config.yaml
norm: "batchnorm"
pixel_unshuffle: 2
block: "basic"
init: "torch_default"
precondition_frequency: 32
one_sided: false
adamw_lr_other_params: 0.00077
gradient_noise: 0.3
Rows from block 3 of a small image super-resolution model, named by matrix and row number. Rows with one number belong to one channel. Each number is 500 + 25 x the weight over its row's rms, rounded and kept within 0 to 999. All counts start at 0. Numbers have three digits each.
After each channel's rows are labels from the 100 images, of 14848, where the channel reaches its highest value: "colour at peak" is the nearest of a few named colours to the mean colour under the peak. Only what is clearly more common there than usual is listed. The data: stained colorectal tissue patches (NCT-CRC-HE-100K). In brackets: how many of the 100, against the usual share in percent.
# convs0: first 3x3 conv (model.enc.1.1.convs.0.weight, 128x128x3x3, each kernel summed), inputs 0-63
# convs1: second 3x3 conv (model.enc.1.1.convs.1.weight, 128x128x3x3, transposed, each kernel summed), outputs 0-63

convs0.94:520483519452448468513518511476528500498492489520469485473517518527481548517516503527480475477476513532511464504485516552511499462456542506543530519485496500526478544488504496525445516476495455
convs1.94:489491510546482496550514469466497500474524504479447508461522462477460494526520493488446474505506533499493464459478474520515510514527531495496514509494474501494526507490515518512539473523539512
colour at peak: white (93 vs 27.6)

convs0.47:489471532478499506467453559508465487507488459487526525525548532502498511468477487493475524511462456494515461532503457527494469464528498501516533493532463454481488451479478479540484510474510505
convs1.47:487487527469484511538479531477509465561513481513509506510524487476525520525475482521501478480487494487509542486529482483511486511507565515473484494483485518441496495474507497537519510483485490
colour at peak: grey (45 vs 19.1)

convs0.33:488532536510510488445470540500496481482546491451470470494500513494487507469523482494486513468457454480493456503476510485538507487502497494515468514502481501500476473478499508490532478485512504
convs1.33:476525555497483531547456492519475506479464499529473499545524542514481491524476488532526476454509493507501472473510485485514516539483532534502497524458467497526518463508527457530529478477499480
colour at peak: white (94 vs 27.6)

convs0.34:481480496521544479490565487480518488469513445505525447487518488494500506517472486515500471506516542482489521500510537512515515529485485521523453540488508523502466499488503501501498520513489475
convs1.34:537473512488523471479510505458482489491449474533514497503528515463492534484516508484509471493528541501475500499530498499509508499513463487515566558468509523506491491511543455509505549481459533
colour at peak: grey (45 vs 19.1); brown (43 vs 11.7)

convs0.78:462492485518503537492518477494471498521514486484472520480505484525533512488489440488457499486452483518488477479502484520517494540458489545496467504473484488528495505555464514492487482507545528
convs1.78:506491480520485513492536520509499533527484487508511459491511488518506531485530480500488513509494513509464496495528511516456467535461488524498506541512495484535533526488532485517491499535480458
colour at peak: brown (44 vs 11.7)

convs0.19:507485466479495529525476496510507497519510493523513551525492477530500468454489505503498478526494553495525516449476494522495490472489482508514528537478458463552533541497487510498503491519478508
convs1.19:483455534484502487549468461498499522528496466471517469519450474522528481510555503497517516519510496498501485431505506478482516487509463521518509495511504524535507545482495532480476495483454508
colour at peak: pink (78 vs 37.3)

convs0.27:507476496533478544488483514487516505560507518472517534515495485477462479498526516516508450495521471536491496487495527492525475529465516502498506500533560465470502469474519469520491472452534547
convs1.27:510502495488501512489496472511548455496504506496481527517502455461515492505517483500531526499442469487500509470459515483506438481512466531518513481505511497494477476478492532483493497497506516
colour at peak: white (100 vs 27.6)

convs0.24:509516536547531476512502509522498488519473479533535497540523499517497530484495511516522496438480486479459547513461477484488555485511481523496501529514539527472469506512476497468496540482500528
convs1.24:491525513515523483526473529481527485521485521501498485487472499541478505545472499470500506480497500522499507563520483493544495488515442535471487510546525492496521490499481542513532466513494525
colour at peak: brown (52 vs 11.7)

convs0.42:499531555531475530501457480526524494516477520528487482482501520507514490533466548511522536489500515488433531481484500487436543560518480486498543500507515500495525463479503492512464479505520528
convs1.42:470537521504495499517471531529500459462552492502509511477529512493492502531529526509476481513506544481422514524488534513510536513478539494533526543487516500472472485498494488496469493484482479
colour at peak: brown (31 vs 11.7)

convs0.25:502477508478509496469461515506504487508504508470507522477489441479474504514447484538505507545501505506531473526503511467476520507525486508517480487510546483503547471528474489517478491521503481
convs1.25:490464481551477527495457539546481514486510464509512501500500524501516495479463507502542527525511499484503502537509509481512512482497532468503537527503497515483459470479539499501530488531508526
colour at peak: brown (57 vs 11.7)

convs0.124:528499513457503542461524441500456463462476576516481512476508492507509508478519493458489522471511495489480513507507510522486520491478514484519492490514514513499464499513494494487482486547493474
convs1.124:519484487508487515531516467468469472470485467462482530465496502497510506518522535488498457514507543507486513506497456494471507468472505444555484484502509533434502427478512473508437482518479513
colour at peak: pink (67 vs 37.3)

convs0.48:495506476554470501496534463493529508475525517566544506454529564512454516520541481526484489487515516540506494514510487502461501509480505474492503529568484499520461466507461491486514496500476509
convs1.48:485522502501475518459553473504481494509466495509510544444506506516528467516515483539491535474509473522494510540515530524491516520500498472476497497519497468478474528449477495460489517487527551
colour at peak: white (100 vs 27.6)

convs0.82:541480540492505471478493524499475510509489500488501507530540464530523476514467505509450466519499498477509547494522495467482510504526507458487478537544519446502535541454480514524537482533490470
convs1.82:516444516482487480512472499449489503525515473500496488555499504523494480535499541543553463502531520505476529492498490501521453474528502485454464478434500503481499495463464466532498539493505533
colour at peak: pink (66 vs 37.3)

convs0.91:563507506514535510478515500500501477471491530476439488518475483536463556517516522525458514467482520494518503497484452482500540483489507491523472500509463506480528524463511517499536461520496519
convs1.91:495517500523499482472498508491503526460509491510481559558545529507465502570467533481502508507456534502473500476503485474495485481480496463481487551492491490515518540493493491465515489563506460
colour at peak: grey (43 vs 19.1)

convs0.10:463452466483505495509443482501541554520481534496510473497468463486457507493523483529483544468496527479527488534504482486490503493521533456511502485494501494490529472508499526521514507592532459
convs1.10:519484508488509503504484477500495501458479542488438488483441484490545524526509475440482501505477506541478530566520510504508512490470535471501522538504505520498488508518519508462518518556509554
colour at peak: brown (49 vs 11.7); grey (39 vs 19.1)

convs0.63:511524462551468510571537533492487519497510513487512487492539480503493538528487524477503469488519512523508494477542506497491501534484528518523552495505477520522489494470496555549465506482493521
convs1.63:513491481506466493450444539497516493487502497508454527491486521490524513474525540494532461478537463482521536528527514500519454497533522495526513465517494560505468476549528529499515529474504477
colour at peak: brown (62 vs 11.7)

convs0.28:473551466520508470515537504501524522499501507528515514501465496493504507475509464504530510495529461497481518509485559510521473440483474505496516539529445490481519470506504488496487517506456501
convs1.28:527521521491513499460516473493495492493514518497536513521482458519516547514470490483488495472442528523494488463480498509523466475491487516460501522514514464456488563469497529528528499470497540
colour at peak: white (100 vs 27.6)

convs0.67:480489496524439502487537500531519492516535511461460467524478494496490495488519506542519456493500483514517512512493509470542495476471459508548495497452478488510506530466459498528471490523461488
convs1.67:526527492458474504482496519490483520503509499500462544534479533472476514511497484534525487488499496502483548489448435509483524491488496509500513473496507526499537450520528495509492501520529470
colour at peak: grey (40 vs 19.1); brown (30 vs 11.7)

convs0.54:482481503512505502468495451485516477478465467497515469481516515502509513473483462504495532484520499519505524519461507507465540512497517491486554486472482514499483489490503471543453513511494489
convs1.54:508478525539493496511504539460454508463493512494524488460494473535542465488517463490491521540524493471511515488506493531510500501456502493510484504516523523531450482515566469504480531507507461
colour at peak: brown (49 vs 11.7)

convs0.61:489537481499525503529515480532434530491469532511509499507500515524462511440492533512500510487514478510563486483561507499502492505512481526504513519469458508504483513496501508485489479483536515
convs1.61:523507519520493539476476504500509468494480489494523581479493534488510502454533503479450488526498503553532541484487464523508495483501462453519489547537520480441494445469485496526452531499526509
colour at peak: white (59 vs 27.6)

convs0.76:515490542529457500503479506484528490503481479502466510514546448486500483503501494531473471499502522503448465523467498492520493483515457528492530479485483552496523481545481526458526484494517527
convs1.76:469482482499504474510474527517475538497518510491499495526463502432491486462465504495523473472478506520512455490535535481480467480521498502477524545504528495548480532521480543554498540535524550
colour at peak: brown (49 vs 11.7)

convs0.2:495480475507478521514497498516465498495530512524515518531493480475478511519488536500515455520532515502469498507507504503526506454500520491477439547542516455484495483505522510499492540521514553
convs1.2:524501490514498536529512538476527541520506477522495467464520541488481479540477499500521496518492514531538496506485537468481531474479511503487467513532495477488457483480478488511499498521480445
colour at peak: white (93 vs 27.6)

convs0.6:523537505565495513542481509511526514514506508484471542552488469520500512506515470492513514488499534506474506456520502512509481487517489475521531478546471519511542524521477513505511467521494501
convs1.6:517466507514529515484465464529484514505476531522494469538501461481478505528456477529493481474466489499504492524519473486482508524472504477473502518458479500547475506588501513473476488497477517
colour at peak: brown (68 vs 11.7)

convs0.96:500485496503521523519468499487452456487520513488474540494487487499477507521474544524494462487480437512472516523529482478501500488507502514517506521553480483479486495511524483498491519513511500
convs1.96:495524458489480520506500503442485521545505472482524500489528480473489508482526526459484527472495511486507521520510472473481464488528498546504474523497472488461531497467513516520539489522501437
colour at peak: white (86 vs 27.6)

convs0.12:507484514499465506521495515495504497450514589464473491470532510501515484537445466537485488492501515484480490487507481451542495510508510499521494483479485510534493552507489544489481472497494517
convs1.12:518473472528482524482474520518501515489521437481465521490485505473527503452462474524511513477468486485485518487544490454509502512535499423493467490513479493498453540498493493482426503503481508
colour at peak: pink (87 vs 37.3)

convs0.102:505511456523494478512496554468507504479509543465491505497436526494479536508498486454454496506493476489452514496523521551468476492509532473484506473512439500472481488487492488516498559496510503
convs1.102:525488472513493504481474480519498511493514482560521523476527545525491479538535482463528481533502533499467468495505468498484520478500549521490519531509495509490507529524526509550511468506511485
colour at peak: white (95 vs 27.6)

convs0.122:474504545510544508490489552533497503529465527471478545509534517524501534503534541515513502484445518505535500509475482469447500495500453468513494488505521495535494498516510502448503467513472500
convs1.122:493461515525523497508493527520517527458509544472448469571530486516474506508480525510488499486445524449501488496483468448505522489515484474466492470466514523489523533502460507517466487481505513
colour at peak: brown (49 vs 11.7)

convs0.71:484522529504501465509496470479487437498528503495504522502523517521518469521527565471489469450490493485484516469485497496484467498523467507536529511508484520558518472507540525463534506533454492
convs1.71:513537492476517485534480465533511449489520472496517479505514471498527545538500531516473475542473492482536412525494494497453527462536517477516466471459539516491507473497520502529453442517540498
colour at peak: brown (48 vs 11.7)

convs0.92:464520452514482543497478503462492501520478487496580524500527484505529542515483530513498503525466543540505541492495455513458518482533433481498462513484530471531511502496485478506485509520456480
convs1.92:499468481521488513518480480504496504531483453511496466501495511524477513489500492512504491481506511526495492485505499441549535517494512479468492517522494498492480485482488498532478522556485521
colour at peak: grey (44 vs 19.1); brown (42 vs 11.7)

convs0.111:497510480548517515479450563525492510487493500499501458488489471507499497471506480522499525454508526488500453425535509513540503479446461464485512481511495481522467490496480529482514542504519469
convs1.111:570499516532507515550508524575456518500480475508509492568444479510465483531489435501517494528486511477516476479538453472490495486492478468509501469472481499498508494517498509484509556489512458
colour at peak: brown (46 vs 11.7)

convs0.7:490548534467495474527493546523485453498478463449497477498489517548545527543535508466465555520494491459518511512486497522505512507512463502563454506488522528528493449485501498509532490491477489
convs1.7:514530475453498493525466514491476483509496493489502501519524479486532457527500498455520469509483506450465547499493514490492519471488460506547484547476476468527516448541498481522471485449489471
colour at peak: grey (42 vs 19.1)

convs0.100:512485497506460488513469465497481529453535489472513520462534508530466528469521517500487507479492488503521450488514508466502507512532466531488496445477503450521535482509509496504468526557520529
convs1.100:544474527507469504516501588464475461495515493477483477485467499480520488480458482487479538506481548528509533509540501483488536531490542470511514481473507524468495478540489503487486485508519506
colour at peak: brown (41 vs 11.7); grey (41 vs 19.1)

convs0.81:508477543534505536463551468472491494496503509496497488475522514537525504482507487463496467502457480491462463542502480478499520537531570547455494461511492499505474465481515542466525517481520504
convs1.81:510459581558484493491513442468510515496488493507496520536509503490493489460492479536491479516502481542484480474495462491502512502488539525534464526511527471499452510539545544476461491501486483
colour at peak: brown (65 vs 11.7)

convs0.123:518493507494524488520461541520503593468462517483519508500509513518497503526505494489467465538518482538494480491487545548519484550476490493519542514499498455502511522509534511523523511516464484
convs1.123:476513505538475468496446495526516488488502464514500504503503516487502491513486545475485492503525505510524498506546477473486505507498503488479490523467512498500535505510462487519503495484500511
colour at peak: brown (48 vs 11.7)

convs0.84:439486510552520485519527492504562485471482507479489450511506500497502516508502477513506473458501502508516477464491499465481546467522488519515483494492506465527511497495473478463529486455519493
convs1.84:514479537479478438518531480520498518509501524477464524505495532548488516502486542540506488502502501542509477474499479510468489485517481509509512484474441471523504479561468486496482511491484510
colour at peak: brown (33 vs 11.7)

convs0.87:485486520430539521500502520493537507513496482503466500479539512516521484514478504527479500496484515474458503524524476546490531489464477453533490530492517531557472483531492548452512487540439540
convs1.87:480515495492506505498520480529519459522520468524501507477526497470470514489486506498495523438496559490496509511478516469504536494487496442473505514508496490517484496510505491487500465550477509
colour at peak: brown (53 vs 11.7)

convs0.85:522478511522483537476500487502533501472482483523504445490504483509551514492516526513476514548490526555476532526490514486530485516472512462494500514472521507530487517518455513534451524501437504
convs1.85:492520500433492518543516503508510490448501485544553487468463528453511493449472521520475489514463518503516531496451520519466528500493516500491546483543521494480493476487466480543549508530496488
colour at peak: brown (55 vs 11.7)

convs0.16:482501529493502522540494508503466535473477539526473494494547495470498511568535462517533502527527512458534516510512508519472495496520495491526509532473462487465496495510550471528475512520529508
convs1.16:499493513490533489521525494496513516474467491539524489527532521488496539519443546535481553496468503514484516509492543511520497538514534501479505515468453547494501479510553509516515519502501495
colour at peak: brown (42 vs 11.7)

convs0.0:526549503538458509491516440491511524513501507543547515522499510501529474488505481527443544518517471478484525510519498503468458515475511478499512522526504561542507479507508483472473490459500495
convs1.0:543510510538522531531486459463492494548528512515537532490481511484501489497535528522497528475521494509529474465489527508526504502543522504493482500545507491474467462484502493478505486480457476
colour at peak: white (100 vs 27.6)

convs0.103:445543426504502481517492485464494491490495500501512458494501505438518514502508542479487488473485510537473429518532484507481505523469532490493522453483515483524509488543510488549509506478481479
convs1.103:557490463513480459521479502481514481518490508496515497479473504473476495471515488504552476500494499516495548507530474508486538504511482514517531515484468533447523479521513510526476471550478475
colour at peak: brown (46 vs 11.7)

convs0.44:502504540557480496533475467455517535506495472493490460452452551479555490487488488540510522522504526491485483492498465479483465498515523523489487501489502492506457451491553486480517497504486544
convs1.44:532481543498479534543473469462482516513501513542495533491506528511508491492483487499477538521480516562489503490478535455518472464478512501514532521466517484502479458551516520520459480495546515
colour at peak: white (99 vs 27.6)

convs0.62:474498466485464517519503463495511475509518483487507483515497522514528492508486520500460492493493481443499446517477448547542520509496522503473491534484479504497522471484503461491479513519476512
convs1.62:519491475489543511536473470451469504493494446515544498496527481489467505548463551473496487493474520496520474519499520468502510474501473517468470539546478501513510465473501493511529470521534510
colour at peak: white (89 vs 27.6)

convs0.118:513463479457456537508499465489493473489435555517549526456488525508517545475520498513541560518543468490509532518492496495486518548510541516477491522471533536500481504479514486499476504500489513
convs1.118:495551545503507525527472441517504500495573498516508511498488501517478511483549506474463530515521508487505473501506502521521512516489489524502455508494497528536503462480510516504514480499549503
colour at peak: brown (54 vs 11.7)

convs0.13:530469484508491483513468529537507491525523487521495452468463534497503512493513487526496516532482530522496472506501481522508520546514480496486477487541472469477527503484495513474487515499491544
convs1.13:499484514491506534494435507551528476519491483465546483527496485483505490527464454513445459470473513480497483496547478506484519486463492513505545509500467471499441474537477498477535485533486497
colour at peak: brown (61 vs 11.7)

convs0.58:505534512523467542521469552543526515505490497498496457500514507492478580532515566513480518534512509486528509471504525477472536496499501532497512520490483485497489495535484479472486490508486503
convs1.58:504452532518516497526510522494511496513518542494465519506486529487522491528491445501470514491492491468484458504521564480486489510480507494506442460488511461474524495490505567499508511523521556
colour at peak: brown (46 vs 11.7)

convs0.126:478486525481503514490494542497552510503457541482464536462514504488475468539486493451485489477507538462499492516504476494511481470474515520476527485486522523506478433503476525528472512474482498
convs1.126:473497540537518492528494493488466461534494480503490489509500475526497509507516516503463511471464519484532504566517515567495489527491522479504479516488550514524440520504491506482523519498538533
colour at peak: pink (63 vs 37.3)

convs0.68:480502533479528529520490449523519491523479480466502509514506496498518479494482542521473468461505460501522466457508467528497512536510540497483529495500507508528457482490492526479501492529528497
convs1.68:493510531485450485514468490467510509493466489470448522517454515506511504475523533484486500485485493486520483490493499494494469545484524507464516448547499504488476429520496502466449497471540517
colour at peak: brown (45 vs 11.7)

convs0.117:448521475486516506485536502519478468484523481523499502498577528505533504537524514522477538476475489475475518455472465484497496470489511490490547503499492515546504503494520528537526467460507462
convs1.117:502494548503495498510427508511500465510528503470495497491458489486483527495511492476513518496502475431459511438501516468510511488518513465484558477482487522495509507533534463517542509513467481
colour at peak: brown (53 vs 11.7)