Weights of a small image super-resolution model: 48-pixel images, activation gelu.
Rows from block 5, named by matrix and row number. Rows with one number belong to one channel. Each number is 500 + 25 x the weight over the matrix's rms, rounded and kept within 0 to 999. All counts start at 0. Numbers have three digits each.
# convs0: first 3x3 conv (model.enc.2.1.convs.0.weight, 256x256x3x3), inputs 10-19, a 3x3 kernel for each
# convs1: second 3x3 conv (model.enc.2.1.convs.1.weight, 256x256x3x3, transposed), outputs 10-19, a 3x3 kernel for each
convs0.147:464516545489517484500496480517463514441477491493505531471479534538540505482494490569488459493471476508445510473520569483521449466515480518486460468545475518486493485533510447522508482564554521504500510460488501468479510489487482502468517454462520507480514454522488505506
convs1.147:530500474521538478505531501499451481527556452488518512522533500489523522450505537492495511517494497549508466538477511565514495491479542529480493474525521521515516479529449495516503511504460473510489513470509476488503510464491511461524474462488460507488513481484489497522
convs0.148:495521482498481470491517500474466483512483509495489477502505530553496473457516480468519509478485513471532502488525482463462488493472526502499491453501446495485488500467480488496483526524513491540488482499512465538507496460508444553532500467471544536526485468480503456509
convs1.148:494508500468469465455551524463443501525491525506471465504552487474509492498525510466519510528529514526509494510481465591534462515502459519505480517528488509535510512505464463500468488476456491506514549483509539516484462496532537561487532505486466475496516482496477545475
convs0.149:560468502496491486521488510525498502491448513519475499508497479505530467461516500449534462466484506520498454485507517520516521502484492506506464522472518469491508512504571481509557458502488470481451498505499531512480552505524516482465517543506470483509539521510521493481
convs1.149:483531486486505537509503497522503494491479495522463470492496502508450455446506511504507487484481490489483487494472496497525524496495448469531488555450491530499513468506494493475509504510541492509525558481524559539513481499507499462480521499537538499487505460515554484505
convs0.150:501503479486486477534497482469515521546523508500527490481516503514513523488497547498488482544521495487551521459467515499497458492452534502484537525487491494479475520530483485515545525498527458465506517518519478486514475481505517499509513552481550514533451517506553471488
convs1.150:492499528446545475488454490501501503479523522475486506493538480466547523532503508515484498495499505469497505511540553527519518530501504509451481577520494512519524477516494499479495530542492488526492508528514465526528545507495498493482509529477478504502559486488482462457
convs0.151:484491522486519512513532481510520499529481526473514492479519494494512513459528496504518506497468491488522539541496505535479448471500415483543515541492486504483489473515467497512504505521504539518513545492518528478515492530474455519510477543551469488493450490466521529545
convs1.151:498486491497479461494498460510495478524514468523509490524510543498483504523472460517469479554510521466526487505485487464549433548485499487495472486486529524476477465471537536524500506494509552482539488481520526518470529476497462489458493457539479473492461503488487506456
convs0.152:452525509494475491523515488523536519508517517516472456536506509505497520422478575504527501499494474489482535466499482549505500492481499486485518533505526508525519473491481508517493486507515542484514544459508506527497510498517479500503480491468530504569527522494513485478
convs1.152:560541508520509472506519491504484518480508513529498526483527508497475526512495463485523467526528485482476505464504474496512551501515479524453509496475498530585513460438488526518503464505499538503488507484538467467493496541489510478453546505508449565500500481518461492536
convs0.153:485471542503485515485458452466497527494512479497503477474502565497504477523515491481556487457488544502543513531524485545518480496485455518494488514500506543505443497505470493491533498518533509490538509510507478551536487524496530495491501511483449517546514491485505454538
convs1.153:531495509484499504521465505502481542494504499475466541488533518454526494542452527537508499508494506522508504496508504480468501500480465511530492490438496474506523479541491524547486501547501468464538486544490505489514516533508527506471467502499505509442500549485517492498
convs0.154:486515486504509483505501523511522472530487522527539499513535525501474530502546550518481515503467483489480521454475475506463484514556508499530452515503515476482470503519540489501482529482510508526459516482511487529489463488513501480487514492515504510524466479505558575473
convs1.154:468510510511524553500492502481514497488506504497490495539525492431519502502492497518506469515523503509486523509496544513491507498555523521501501470454506508529462484474512523544489518488441522501534461517487505556521492515491488471478496488509517512529530480471531507527
convs0.155:520477478507486559504538484522463528497523541467532459468497496544519489522510500497489532482495482482520521521529500447480510470513495507462515442461486481523538477492542526464528458501476504505493499488526532501517553519490514545493491515516491474473506548541487535478
convs1.155:532505456466452512453483492504501480513504508494522483561470520521520469522520525484493476561466511460511538553475535520557489508490472484533508514483495511505530535497480518498509477502501462542521512524558530507459489489502524506441439520498480494492495483480520504480
convs0.156:527492526518492536513462468458462511478454524490511473529492484520479496521528512512470559454531499503486481501558468487519495498498488456542492527509467525444537500502465492543495515510489530507473495486505534535512514497514531497478503522519529525537526512496521499523
convs1.156:483490519499481528491442540487470527498458508506515513523494507497503545552460466485542511520515532508512503536477495521492496532503487521471472535493495478497508485451500522499512499493490523471485513451517506495483535508505499513527485536502492532529479471473531487534
convs0.157:505526508528501496523502467505544467492524476546500535501529527476509506505514514478463550529460425482501531481497504505525469462518526509497493500506504506532526489486455473482528484511494559532536488518486493486513538487498478475506531468457510514530484526514447555526
convs1.157:494481517503489451475500482495482503487538447550515554493501502506497564480460526532510526536506474498506493525510497504497510456511552499501504453482473509525490472537509496464486480545519496489513500556514465492511441489457509500536492532469496507500517519535494537495
convs0.158:486519495525461489506504546492539473520476505520555514533490493462480531476473485540494502521519513524518475519454508553516487504529473543531520487463524472478521479512462508464488469443470488493501535527533528521530490507524505514519520486531478503466546534480499477508
convs1.158:503527488503483533503524513512534494523450522497469467477482463470521463476548482532511514480514454520488522484499531472514478502504481502484540471475480500513478461500489512471525484453532525504471494537454493521477492529474497495460508532530491515467514484560530545486
convs0.159:488553531545515522507479509470482541498481514467487524542469502511520482526463522500507524475504471478493521455496472516541504517512533487452520482504471476490493477450500528436517519518501487521532537454504471502519457511530520457524519479519505472475518516473540464488
convs1.159:505509517482502500442549513536492494462509502504472494499522479489461474487516513475527487500502540503469482472501477490527520525504491500474516469506508495501473490520485474507509507499523469468507517494522526489499522497532510494532506509495521516492514469477519433471
convs0.160:509498520528481490544494500500505479513479566502559483517508507493529427558500513533451458495523517542481455484491501486493481478483494515510494478480486503503456544498497473519543481504495546484524542492490521542543450496497459500496510479548504509491497479523502493467
convs1.160:492471505474500469467504496497513495449552513501477525547453503422515512513555481475505518537495454529476523487548477484529494474534548503489497453491477497530506505478527508533460497500523484511520545484490451474452463511560513490510471505484472498521528512535507427496
convs0.161:494494503483575507457481518506547499520439498536467473512484459488516459534491513516509524448499480529484479480502522493489520479526465445522487499506505489501477483471492460513504465504543464544534498519491518514475506535552514515532513477541436456504469527482490446489
convs1.161:463501514490540498488518536562473531492480504499480526545493473486452518552504496523512491494507507465515541509532503518520466519544561501517523518451508520500483505509490458527489481484520522486490528484547526516506494478504539457503507455473482491502503496461452458501
convs0.162:513500490483468484513471492521493504516480538478550506494516498525511456484520509515484498451520486500481468514498475546434545470527505491569516564494527463458582507502526524509498469469491495508467477503536463442489470478503489510510465553541498489498548467494466477523
convs1.162:553517501476546478496498532513489497499490478512524517538448496516483456478515505531494494502503470500488550455515513507512526487514521483533512529533498515524489538513507488534531511510513494486531503537482533517498483488452487495484511477483514523488486490481486500519
convs0.163:503519528496520507486502496486555470515496507490521503495484496555521515528508526496523504495541524491475458451483517491501473470516459499478505548501472450520496486531459514461495525506521488505464504483479465508499470505553504545489460483542538512499499531472471506502
convs1.163:475473518491531498522508491494457499492521526509483508506549522483470515523470503499477468492500537485530514486474482534485494472480503494516509490526529490510480497483475491452520534525488482505474494527480486520504492479502513505519504514509458486460436470528527509511
convs0.164:498493487481473497510490456506542467495505492541480494521452473495515507465465514451494502564479519491505472486501496525535513533476474469479506511516518514495500469484500499467518528488531521538519452492542435540460517457496501487457433487495511492467486488492543506454
convs1.164:506480493537531520471493493485441520522495510549507499506474453464485503519492544493510480495518468514509511462528519507535485527513461510500532547544476476465556507518528477474496457510513550546537471521485535512489512520500500523506520483473505538522516480496498502469
convs0.165:457501536541529515510516481524512492507474519515471544537534498532501507498498481532432515518489525477496464517501517465515497469512540469503492548477499501421497479501481525533485552464517485501471492495510501533520438534495474472524491471518474553486541467486479485485
convs1.165:521495491504506539493542528531482522515541530541500499526468548478466541503475517537527487483488516457488508549476517525482480514493504477414473500463484520478497457502501548496521494509452511510528544520540530486481518503493487442499481529522484478510498485531499471500
convs0.166:480507505521508531524472526528533425462495533478488496522524552530498503502453480504546541499501513494532496501571468498475451469506509475478506536484496500500491505510501495473474504504468468508507498492550518493542478535487492509488459536527475505517477504493512522486
convs1.166:507505479504534466502483475501487488459488540517507522510494500509491507505496488504472479495515442508487529484457537505427521529524484444535438501490507533472512534516483496542502486503484501460488528532501488482500503442488509520491505548517492466499472471496486478514
convs0.167:544524533529539540496498499508520527490449470519522499494497474500448532451525494477471547473504484488512438480477497501518480507487430484487469515501485540510517490497539523524497490499481478524459471511543501540534501535525528492535512451502466527506492486490527474496
convs1.167:517515522509528488509491504441493503498506483496504482505498506510535531492482527562542542511502490542519496546512516512479469482472528498488468520549479491485495512475522519465512484482529472459524485501518549498483470483476516462531488548495497508496470514494474473490
convs0.168:501465490532526488512462518511478525550513467497529500543466503536516494538518475483502522469481508470442509532531520523477502509536509517485485513509462509490501458499469490482535501496499498492547516489481503481502475513466528510508517570467543489465497520538481505503
convs1.168:510475509515528497469517469488547514501490499464503475521496485513488524489494497520477485468460516493468460516458501476461490512514477438501462492534427498465495485520495471481478499472484535498491481513517498530514495448503498496510484490466497512477465491553490466527
convs0.169:511498469506508494470509516541490508484489485516489553479502517515466506528520515482478465498514515543502506486468520483509485492528505466480488488532505502528485514523499482483532515512505525554516483505493467501540463488484477497509535505489512502530534513532543501459
convs1.169:524516502505499480489467494517526518460487500439457501459486452528506477470504508508510482493480500537473513519461480483471513498546459489535522487517461519499518512487486531518440549532507474516532463482467517510510490518505501507522505508506525524462487521501483484500
convs0.170:479509528535481498497461491484511475544515518522488535475493456505489525548463503499525458497460477528493487498547525495483511509484527474512484457473580524502462494502537498501496508516522524484487498539475502497515494516533522479499518504493526517505494537470460515510
convs1.170:449452511501460474468513518505475536525492473521485476469507512531490504500521504496494483496482505469468529487489504523527520469497554533521491472529493479465520466515514498540496478505523542504527495547486488519482447513492511499509506521477505521490525499505507516454
convs0.171:478484520531529498508494536533434507464496494490503532519491452463489502537485518477521493489499569491527503507524523512475466497517501489518504502545487479485528504518471479451533459517462536512493490492486504495502517507470508508462511522514498485475504511543510479496
convs1.171:516481519464497472547487490489490458505477451505505512474492480466540505445474507470499554519487505498478527460473480517485543502489487476539498491444534503497530518489514470542524499484494494518475494514480497501433525473501500512569537508486513479519535506494531518504
convs0.172:513502504497478514488517500496548454483519529492492532513508483506454548458487522454505488430485487510513553426527539493472498535497464496501514502480509455487455476486579473517490527482523541448517478518503476485501498518549514505475430507513498484472509454482512494513
convs1.172:512492487509445490508527474483535568481512459478498547516500516456488523523549556516537510501473463504505475517529530548497540510480480481478537519486484467514482500504487516471514535523555535531502517527525435517478506522487484475514514513499530508501500467502471517510
convs0.173:506505510491451500487478456512504513500518516502500473521529512491516492490552539519540534488494504514500512557476523509431471526505508506516517482438474472518502512519497475503512537464478520515508511472472485500510520510502468540582537469491474512479506522462490466418
convs1.173:557520520491501534480537535511521492495503497461472439500518513534504493443534482427501487472512475524479520511495479505517532531502481520537493520480489507522452454538491551447500490493510538497510509530497514511508506477490505523519491562492486456510493542504506527492
convs0.174:478483486527520495472462512495521502532505480508495469459458512499537479505508504485475536491512524516523493517514479528509480507477477502535451482521521485540498503515490487500498520521507488500539501534463479529501510483431553497489538567539520535546475484505504481468
convs1.174:434497491503522483498491503469505468462462547468513478485493488552526500472506544499518513488511504494507526483459474510509441501481565476493507481546498465508479503507452531508450492485493492516485526526516518475493467483486519502488493526481479498487487419535494491513
convs0.175:510508523512498503507478515436526494535478517520500481530509528462512438514510510529527525469529507487525531559469495496476511458499538500556523464532508478487516518508485503491475527488496550507553456492533494491476520498493524482502460503444489475498533483475480486469
convs1.175:500507517519507480513497486505524497489457466489492522449463552526513490517495494482484480462519524469527512521519532502458485526519496489542521493515522460499462504464452508497502486503525489487484460508478523494479491523503533571529529464498495500489513518531541526508
convs0.176:481526499478507534487521473463489489551481507488478521508512508541509459480515496500501481516561483474488506542475529567506497535521517460511484490504514522517459478461534451486548480474467498487529488507488550500490457518486504491533544509479501502489498480488508495496
convs1.176:468549505507459500509511489489517518517526479485469447513456514467463505474521523506478488492479504513482502489534488512487504505515542528473487536516479526514476497514512504492491506466497508539484534498508536492527507519498506513484502505509506482492501505519474533512
convs0.177:489506484534512484498511484492528490536477491545492498488473494470491496500493543534544512492482500510508482493494483535481497515508516484521544480488511483565525502472463512472446500536478454498466485536495502493540509489482480482501477496542517477546512527499478522457
convs1.177:527493531494530482481475523496483524484495497477497537529510495555492498501493500491503497516478497455496457479487497488470486500508526522506540461490520466495531471520446496487476505540506516532525518494509508565544510506485510524452446526463517545487520490483468486486
convs0.178:468504534497508538499509491508521531469512529521494482494538519503455506483514503530533498472515508490499500524484515516537458561509499460454481521501516564478474492462512472477474514514463552494526547518524507499503497530547511507513493481507508510485517487505500545483
convs1.178:470478462506492493513432521528530479476510453490565456502479497490485505500546517525485519454466518505455475506496502514480456457515494543466525497494494521456475468490507453451509545503514497522514497468494478504497535485502476556498483492519528498513525486538526541503
convs0.179:536484559538429520520508506515505571522492546517510506455519498503500439490508490523447465494524456483503440509516446472515479488491489528516472551469571517529483523474482482515499533454529489521516471494516523488562517464449519502492505495512517498498505489526505503477
convs1.179:505485482487517537530456490512528511512533526477481479520527509519531529494485455461498547541416467476502526527440427485504516485456480548500486454474502491513494532514496523512511507498489478511507560522513457534503463523507518518506509503504497513454491528525507527480
convs0.180:483491546467536506520471505550494491535505497510483482490439501481524438510487475479525474492489489466478515488505513475478464510541501468493542537481521479473447489494471462555455483471493490493515480482516530512505485502485452489490449506542565483503468489501492536451
convs1.180:512517514486497533502542526491497476464527482504485478473497479499535542504505478514506475518552521498486554482529512482452483478513476488499507503492529516520550502461474460504488510476530521503506460502506480540474546480513490504492520497501498546462531502495470513502
convs0.181:449482495529459499468478491495453497521519492493516517505482500492481480488497517499518495515518492514552497535451471518519485512493489483531494539548514515507492488510503527420510518514510522502469445521471515449515515506476494512516505530525487521496477535555491481495
convs1.181:520481478470491472547464477535477498515476496501480509458492471507515509540451518511502511494481519460484506494531502495530485491492516494529455514504488484506471493493488529500464489549504549531550488491507480439505458465506483483474507486522492489520481536507504524500